From a checkpoint of a small sound classifier.
Model: 3.35M parameters, log mel input, arch ecapa_tdnn, norm batchnorm, depths [10], widths [320].
Training: adamw at rate 0.0042, 3700 steps.
Data: trained on acted Russian speech (Dusha), 26041 training examples.
Rows from block 2 of a small sound classifier, named by matrix and row number. Each number is 500 + 40 x the weight over its row's rms, rounded and kept within 0 to 999. All counts start at 0. Numbers have three digits each. After the name is the row's rms in percent of the matrix's.
After each channel's rows are labels from the 100 clips, of 14848, where the channel reaches its highest value: "responds to" is what is common among them; "loudest band" is the band of the loudest frequency at the time of the peak. Only what is clearly more common there than usual is listed. The data: acted Russian speech (Dusha).
# c30: last pointwise conv (model.blocks.2.c3.0.weight, 320x320x1), inputs 0-79

c30.42 101:462477469504492529510425501472521539514425445546463500441487506510496499497441450486513492455454511480505488491541487528421502437525491459469511479469486501512502444474500559525525505466491461502505506482488465457416498465512519497491548532
responds to: emotion: angry
loudest band: 250 to 500 Hz

c30.111 118:519489511494517478484485552526565512448559538553544548512558547495510551550541433488472532514526512560495458454503523444470465540596578464547468511563547443471519470590483525511517539498566561510470518469536493553551502463495504535497469553
responds to: emotion: positive
loudest band: 500 to 1000 Hz

c30.310 090:505483502495501455459439500505531481557509522526558530550490519479526554473527517492487551516498425511549449422434486476464521461538565501519550484584535520562517418552561418467446501531504526506490552526529490520482552507504475574540485500
responds to: emotion: positive
loudest band: 500 to 1000 Hz; 250 to 500 Hz

c30.29 089:471510584485475461453457464475510459533494500551540509553492551459478547482509458458503537483481441502629473431447516466464556500501544471474581479541544547603544406535561419443467474518490503519507626553549516503453631516493456636530493500
responds to: emotion: positive
loudest band: 250 to 500 Hz; 500 to 1000 Hz

c30.276 098:491525444481486480463577502476439489530505492497509473501477477470494506475493512484519495456483483486545464472452485495549596506432525530494518467504436520520469551489544450477495474487468482482500536494442487474493555491503480504519492468
responds to: emotion: positive
loudest band: 250 to 500 Hz; 500 to 1000 Hz

c30.56 115:455476504512476543502476507471517523517430456492511451476462531503465483513442445536522538442452526455527515518546481539448531470529506380446530507559470515530493486521499531521521512479553457526517515470488521478418527497520514541494552506
responds to: emotion: angry
loudest band: 250 to 500 Hz

c30.104 095:514470496503495419518510468521513460528511532537532543540516510493511491507525588451432505560508449507460537505467538495507518517528519558563497453489501510476527466532503461473452497520541517491474442467514552528560454536456474479511490534
responds to: emotion: angry
loudest band: 500 to 1000 Hz

c30.28 082:498493497492500492508561517490468505440516500486497513491513427497461467511497489526496484509490544509515457469495508540491512554471533545526476523494423486480467519515484522501569494486519505503501496440474492510622506489494507478486486543
responds to: emotion: positive
loudest band: 500 to 1000 Hz

c30.65 103:506472583490514514445430542507450484477526545513543534545505496486493487495531392550537493465525535535520468524459494465418525531481522521504464491479495477473524524524570471471490503515456540510515499512528492526509523484522471499558418505
responds to: emotion: sad
loudest band: 250 to 500 Hz

c30.31 110:534504509529523519501558478531501514509527544469544511540484507542486490475534569453497492546525448517538525452513506487538482459491485489551508487525510507525501479519554502529484493533452515483504536476527562520510547538525519471555497527
responds to: emotion: angry
loudest band: 500 to 1000 Hz

c30.71 099:506467456486495515557508504478466480488510496480494481515472460481455493464504473489540467503504485497540490520454466507493496528442490512520509480468475506522454496502527462474500473490499490463508513466456498473517535515501476515516454514
responds to: emotion: positive
loudest band: 250 to 500 Hz; 500 to 1000 Hz

c30.303 086:540523415520529499481583475530488522549557526482494494524509473523518503497544509543498494475534524522501508535497534500542529543483501534519504499501461506519453553506498491513517488537486539499508496518437496523527491492508520509506502488
responds to: emotion: positive
loudest band: 500 to 1000 Hz

c30.149 113:516440520504535526531542555525517537410538519539498546476563486512495488550525531502502473529527552551454475503547513481516464572504535575556450533463463481453512514506451575531508528500476549474521461393503512538570460490521523388483521533
responds to: emotion: angry
loudest band: 500 to 1000 Hz

c30.170 105:525475519528519498569480473520438542539533524486494471529488445522463498502537520481494450512510475506418505508512505515530451436488462463514548552442438556514486494477525526519516469549505531517533416435504539522507439504509530404519574480
responds to: emotion: angry
loudest band: 500 to 1000 Hz

c30.21 102:550489458570542567538526510541510595486538532516531484522514481592516506542538459539530536505530540529494486490566484506515467548526533485520526502527500484535493517549537558590560536560491534498554484458482500535478488482546597469543538498
responds to: emotion: angry
loudest band: 500 to 1000 Hz

c30.196 093:544478483550553499517575516563483573466546564484539504540561476571495448554561533504490499527552471574468450473548495457522455531520531504532514498498485499490486537540517553579480521546483583523509439463490495574541452483541573407547509527
responds to: emotion: angry
loudest band: 500 to 1000 Hz

c30.208 107:491505412487495425483521436502543478533515515455532484524512505470470562514514516557423529499511461507561507526469496462505562521522497419516488466525482483507478465516487498480438490491440515502478552490453433513495562511470472535503508528
responds to: emotion: positive
loudest band: 250 to 500 Hz

c30.220 093:503471556508507477456511546506508519462528522520546546523515499499487498505516524513495542544519504522498540479505516469508580513470528513542526512529496516516497452537511507511491496500502525517504500477537483524568495495517510513516526563
responds to: emotion: angry
loudest band: 500 to 1000 Hz

c30.231 107:493520449490491517493538496498444478561476494456467467476498468492497496494480514532503499455484496479521473534498501502530534513480469488460476497488461530498460543458494509488476474502510479492510515514445510482475516463482477503480496433
responds to: emotion: positive
loudest band: 250 to 500 Hz

c30.305 087:528511503505515490513542479529538497492544520470476516520508523521478481512537522525468489520528541507485556509496551522530515447521469552497460495495498469456496481469472497517495494527481529496483502473518481512511483491478511472489475519
responds to: emotion: positive
loudest band: 500 to 1000 Hz

c30.317 104:513506529497510488351502513513494489565520530522520540527493551519524478498524461548480480510530495522490531456491536478484531501461508519503472450486491475470494446529532506509422513510453519476478485491533465514481492537499495489526497518
responds to: emotion: sad
loudest band: 250 to 500 Hz

c30.43 103:475477455504490474531485484499533508561513504502534493518525499477496482506513467542508522481484487520535485518457495542499552519497544439505548531534494537537491488553535485489443467514439526521497522490480477539480533484509490516511513526
responds to: emotion: positive
loudest band: 250 to 500 Hz; 500 to 1000 Hz

c30.239 104:493472549498500493511478537502419496503523520487528523520501500497502560484521522482518508548514474516508491477469498480518509509505516485532499520498480467503506500520522487494492491503443526487498521473536510517536505518503490540514481539
responds to: emotion: neutral
loudest band: 500 to 1000 Hz

c30.212 082:556507454525536494501506472542465517491597563525500493552511512528523509508569492501507474508548525530464518486491491516505489545508452543546473525505519476459481495471558514530487493550501558492504469509516437543526460509509533477552460545
responds to: emotion: angry
loudest band: 500 to 1000 Hz

c30.32 082:505521496512518459474515486522446509498505535475529507530514525511480491542529454511483484449534477529513510499480521471518506495505476464484493465481489504515462492496532500504438499530520537520487516529467432521497532483509511517534504496
responds to: emotion: sad
loudest band: 250 to 500 Hz

c30.255 113:464542450493475480496523499456481500469475447486472438449477501464504468503447508568497483489455578447505533509480490568529481448416471476492524552472473524521481534422474499477542464496481470540500496533444504462443501495481501509466518457
responds to: emotion: angry
loudest band: 250 to 500 Hz

c30.121 081:499529478489489491446593559485448487481501487482486488480482487491539517504478447501518492488497561479529503477476510581520546514462523506484500517486504530495480548502514497477544493476516479487495519545465500476485545523490498491490506513
responds to: emotion: positive
loudest band: 500 to 1000 Hz

c30.283 073:487511484491484489533511436479494479521498491508516493511459491478475475465483530500477516518484556463527573516486534514499543502479470526497508504537463516511499453482498487474525478498493486496501524461482507476522530511490492510486506496
responds to: emotion: positive
loudest band: 250 to 500 Hz

c30.262 091:467473464495488483449444555461495518540459484540536485516450516491477474468482512460494573504470464474556503470488500475447560463484551494495585497532522538602499436535531463480457502497475490513505545468486496468464545529517501566524518487
responds to: emotion: positive
loudest band: 250 to 500 Hz

c30.201 077:543475480552534543455485471546495601516500524518493495526522496568482482557529488557504489503514551533456488446575481451483422559513468575527528506491461536543481535466514586589533515578516531514532461435502496549539442492541592489531556533
responds to: emotion: angry
loudest band: 4000 to 8000 Hz

c30.101 110:486450495480475481486493515482511475486516501515517499516483496472472508489501554495505510535486541498516496480477505533485502523457532486509501523516479515500473460520522484469499467486487513505475520469491526501544518486476467516505502500
responds to: emotion: positive
loudest band: 500 to 1000 Hz

c30.159 098:467430518508483534569426475478543520548420466490505495467479472508422449463459531489538513484449481470539499499514520532433485484517510414508514498498472512529519415500518507514537501496507457495526517418505539479498527477530511479497518516
responds to: emotion: angry
loudest band: 250 to 500 Hz

c30.64 104:545500510538536547485460529551527529496531519501443506506517515552483510535531429506514439451519492519491511439528488491466453535513458507487499471458502495488516476447468531549506528556486527512520489486500458522432491493527539481501495514
responds to: emotion: angry
loudest band: 500 to 1000 Hz

c30.289 095:474490476485499497473549583478422506492494498500533467498502474482508493495491498456529540493490533510540471445486490526519522521484562542512533507529439493546472514535547503487481498488476511502511538466486487499496546496522497525531494532
responds to: emotion: positive
loudest band: 250 to 500 Hz; 500 to 1000 Hz

c30.81 116:534488533504518464570527529539542499493537533521524565513539511516477474503535594425445535559525502540460490507516532457522502504549563571537460496485486448439487510537479514511500529504467528489488471439518537540610470484486510425495478510
responds to: emotion: positive
loudest band: 500 to 1000 Hz

c30.103 098:510471475508517493478493565511503501527534519503489500514501499495493529491518529509533490528511457516510470470462484575490520495500531451516507539506509517493476509514542474501487494520505528493503499499493509514522505471515506494523488518
responds to: emotion: positive
loudest band: 500 to 1000 Hz; 250 to 500 Hz

c30.140 096:520450455569536532566549533556509592502528547505539489531553452571457435582556504502499484493535462574472458480575487441481413486537560482515526482523453518517472483577514560577511518558564568498545464418454475575517466469546566413538590503
responds to: emotion: angry
loudest band: 500 to 1000 Hz

c30.91 094:495516480511501467512506486510530499520496490493475486487529532518495507529502497458469491479492515501448545516509495487500480470514514526491467525457484523454464494508489519519489507509498502506474442503471508518480440513475513473484528494
responds to: emotion: angry
loudest band: 500 to 1000 Hz

c30.314 107:500433515526498556511513422497468511467461485466494477502483439526494510479474467506547581483487508492486466490496459526474432533528504421482498500565512481506477484512534499518546507518477466543510499503483491488459482467510519577522489471
responds to: emotion: angry
loudest band: 250 to 500 Hz

c30.254 096:516481489517514525502542456523470498517503515533485524500497465505462464490513543554518489508496475502517501534512517475491537495470455553534480475503455505495474489484509492513491481525475496483532506413468526511537503492508490485509498527
responds to: emotion: positive
loudest band: 250 to 500 Hz

c30.306 100:471493517496486492488485447480491486557464482497519494512479537480471486465480498481493500471474434487541493461501518521494614445444503450455508455506494479539507431494540479489477480499470488507496533478486500482458547482495481518519482454
responds to: emotion: positive
loudest band: 250 to 500 Hz; 500 to 1000 Hz

c30.205 108:485514510507487473556461559523526504550453509469546478489533457505471531562495448411466622432489500532493383478487440417481441536566623429457501495607510516447488506627476510494435538498520502510494490518489480540458500427513491500484497498
responds to: emotion: positive
loudest band: 500 to 1000 Hz; 1000 to 2000 Hz

c30.218 108:482509469474480466450521513481490474440503485506510486504502526474476507514492505497489517487492560479520506481463522523503569531476531481516502530542496543473488481504505471475478478454536494517479537509486488491476538530470469538486521516
responds to: emotion: neutral
loudest band: 250 to 500 Hz

c30.23 101:538472485529537474490459507550436499506576578455545461588533509515481543524588461416502517491554469544508508477467485493485476444513520431470501494513463490491467426524572471510469483554486575508498509454483434564446510474507506516570444445
responds to: emotion: angry
loudest band: 500 to 1000 Hz

c30.157 108:477489519481488452478482524482494500478503519481539518538481561473455487493513584468466502514506457506533543496474562520487566467462475459510523488480464509542502383488547484480439475498497526517477520486499514502548529525497482508538481513
responds to: emotion: positive
loudest band: 250 to 500 Hz

c30.264 073:484475532490477482436497487484499455553457490506517502510484504468484510470483504531492513489467527476528510454472501524456504523523498452506512497547472496524502472516552462476501501503465465504484533453501502473504546487482480504509481526
responds to: emotion: positive; emotion: angry
loudest band: 250 to 500 Hz

c30.312 065:511519589474494459495486476507540457574528511530510569533512556482520548507520568427494487552503447501432524457449554471494478511519583587516477470491502500446568484567534438468452497499481506500468451504565498509527445516469459427504485514
responds to: emotion: angry
loudest band: 500 to 1000 Hz

c30.100 089:502533531472476456527513484478552445520516503511484515511497513458518491496509479426474481498503397494463481507466497460543479445519492513446490445467557472453523495459511485462434477491533517486455467545518392484450451439487478430497425443
responds to: emotion: angry
loudest band: 4000 to 8000 Hz

c30.97 120:432456513469451498540451518436555521420463436509525547410494539457495502499445532480493530535436449483460474468518542485486436440524543444487542550555525552523525501560433518491517484445497480535509484464529546483498441490512500475441565488
responds to: emotion: sad
loudest band: 4000 to 8000 Hz

c30.267 117:482494518457485506467459543482482458481497510439545539511494509465485480448505506498501495520503553515494526524507577498490554461531535450482459487503511521462518407546521493473487516456556504479477470544510550478512486478489453465505512500
responds to: emotion: sad
loudest band: 250 to 500 Hz

c30.124 097:493525514479495453431544522486488474517497512522496515501485542476535546490507545523480500524504506499519518490469509522550524559480518549544490492508467511494520523494507452472456496491480504499482524513516483488529528521481479502493498532
responds to: emotion: positive
loudest band: 250 to 500 Hz; 500 to 1000 Hz

c30.209 118:488509508474488504509468542453536484481496467534474542454453582488517509464470507515504454519486521457455532528496513556499467511471487506501480512472537510448518467487496488476492493461552482488485470538528515439494455505485485498478499518
responds to: emotion: angry
loudest band: 4000 to 8000 Hz

c30.238 092:504522576512496487517514535522489506438512513513518510528540485505496455504528536475454467499515451521524465481553513441519507504523547547475441475485511502445547518516474538520471516486547524498491467512544478533542521442487496394496529495
responds to: emotion: angry
loudest band: 500 to 1000 Hz

c30.11 090:507590488502505524513536544498515518566501498521450522487496533507591543513493478493523489510489461505446503486514509479562502529522506563499467517492553507473529611470506518514493508500462494502505470597502495507475457522519503514505509508
responds to: emotion: angry
loudest band: 4000 to 8000 Hz

c30.128 070:529510479508523479470554543520472503486550524488497498521509485524520502513526482491479511485523544526493466488519487492542466528507503514497461497509484457476473534482536546525484517513491535497475511493497410509492495469489514548515466489
responds to: emotion: angry
loudest band: 500 to 1000 Hz

c30.76 091:545529449515535475510539466540477498551569553462517475561501519522525514490554530524482495535540475539517567534481530561556515544477502507514494474506501473532482525513538474513437499545473547508478526544469482528535518508509516552542448490
responds to: emotion: positive; emotion: angry
loudest band: 500 to 1000 Hz

c30.184 100:503502500485513462487475517506485481400517514483517530491502478495473466488509454574476496508518474514495526541472548466504506472451522474472456501486466475439478544512464493497482483488490519504467496474482518497465483508470495482487442490
responds to: emotion: positive
loudest band: 250 to 500 Hz

c30.199 083:523488477526514462481557467533527493509531520509509493525530490519502473529536519456461494507518487520476516482500496461520536511484524508545492480503476481508494495506490505515455495536469516481497474458503520530525459525495505526498498514
responds to: emotion: angry
loudest band: 500 to 1000 Hz

c30.240 116:483486442486496473478479463503447487471507516469542496522501509478468500489516516524522470490509544502522547554442516520492578527528478452511502488498458473509499461516545489470466492507439511495504513466474512518544531515503470496526446503
responds to: emotion: positive
loudest band: 250 to 500 Hz; 500 to 1000 Hz

c30.237 095:498518494495489479538514489502479501471530527505541505551503533482499499521522513491507561517515490517519540527477523502536525502466464494515539502508506519520484509482564487496484456524478536537494524527493480527524519493501501547535489513
responds to: emotion: sad
loudest band: 500 to 1000 Hz

c30.129 086:490504536497504472479505503492487514514488514513541482541459540487522543502512510430491518497491449497587486441466499490502528516551518487510607486527531504624547491520556447480461512531506504527504565515517464504494587513523512551536489520
responds to: emotion: positive
loudest band: 250 to 500 Hz

c30.52 102:492477467492499489485479512483500494592486499493506477518460530488490524462493463441512526438485493470534495484469512491458523549483502484471535529516497523550485427472544457473471489515462486506503526507482479474449533496505486534521494447
responds to: emotion: positive
loudest band: 250 to 500 Hz; 500 to 1000 Hz

c30.148 089:530468476504510443509511448523535473581548535489532520535510485503491469508535519468475524508533449522471563505457533540496557555528558489544514522509469514486494488543513471483456510523445519528479472456489500515531452531483492503517509554
responds to: emotion: angry
loudest band: 500 to 1000 Hz

c30.136 115:551489449539530500547480531554503539509573559440525498544548514541471533547562435443504545482542554553507556528506522512476474476523518427466519550500502520504470444503551524549525481571481583516509497539470463566446512472516551500541515479
responds to: emotion: angry
loudest band: 500 to 1000 Hz

c30.295 086:512481506503512538444509491500485505556530516477500510530476472505472487472521494483547483469516515506502497473493511534469577505479506508485503484501457490504471452506562488504526489522487510489513497466485499488512500487523509495539486500
responds to: emotion: positive
loudest band: 250 to 500 Hz; 500 to 1000 Hz

c30.213 083:498496556488497460498501516499500504501513514514530552519510488500498502501510524479468515537496478507478507483488545514507503511505525526543511499514466504514522461526514492495441503497489510499486475459540523513564472489504495503517498567
responds to: emotion: angry
loudest band: 500 to 1000 Hz

c30.228 102:509499495517503502492558454506472508511500513492535500521510497506465482506515519487491543475506492513536435469502486458550559452465505473485505443563474497550450498530523478509507489513525514504513530498470554516500543486509503573521497472
responds to: emotion: positive
loudest band: 250 to 500 Hz; 500 to 1000 Hz

c30.221 118:508474498516516533457482488512516531545512494483468507474511497521485493517497500500531478433498478516510497430548497502492455505497468515452531491457491542521497496476464539535545519521510505519523492490491517509458505515512528477469583483
responds to: emotion: angry
loudest band: 4000 to 8000 Hz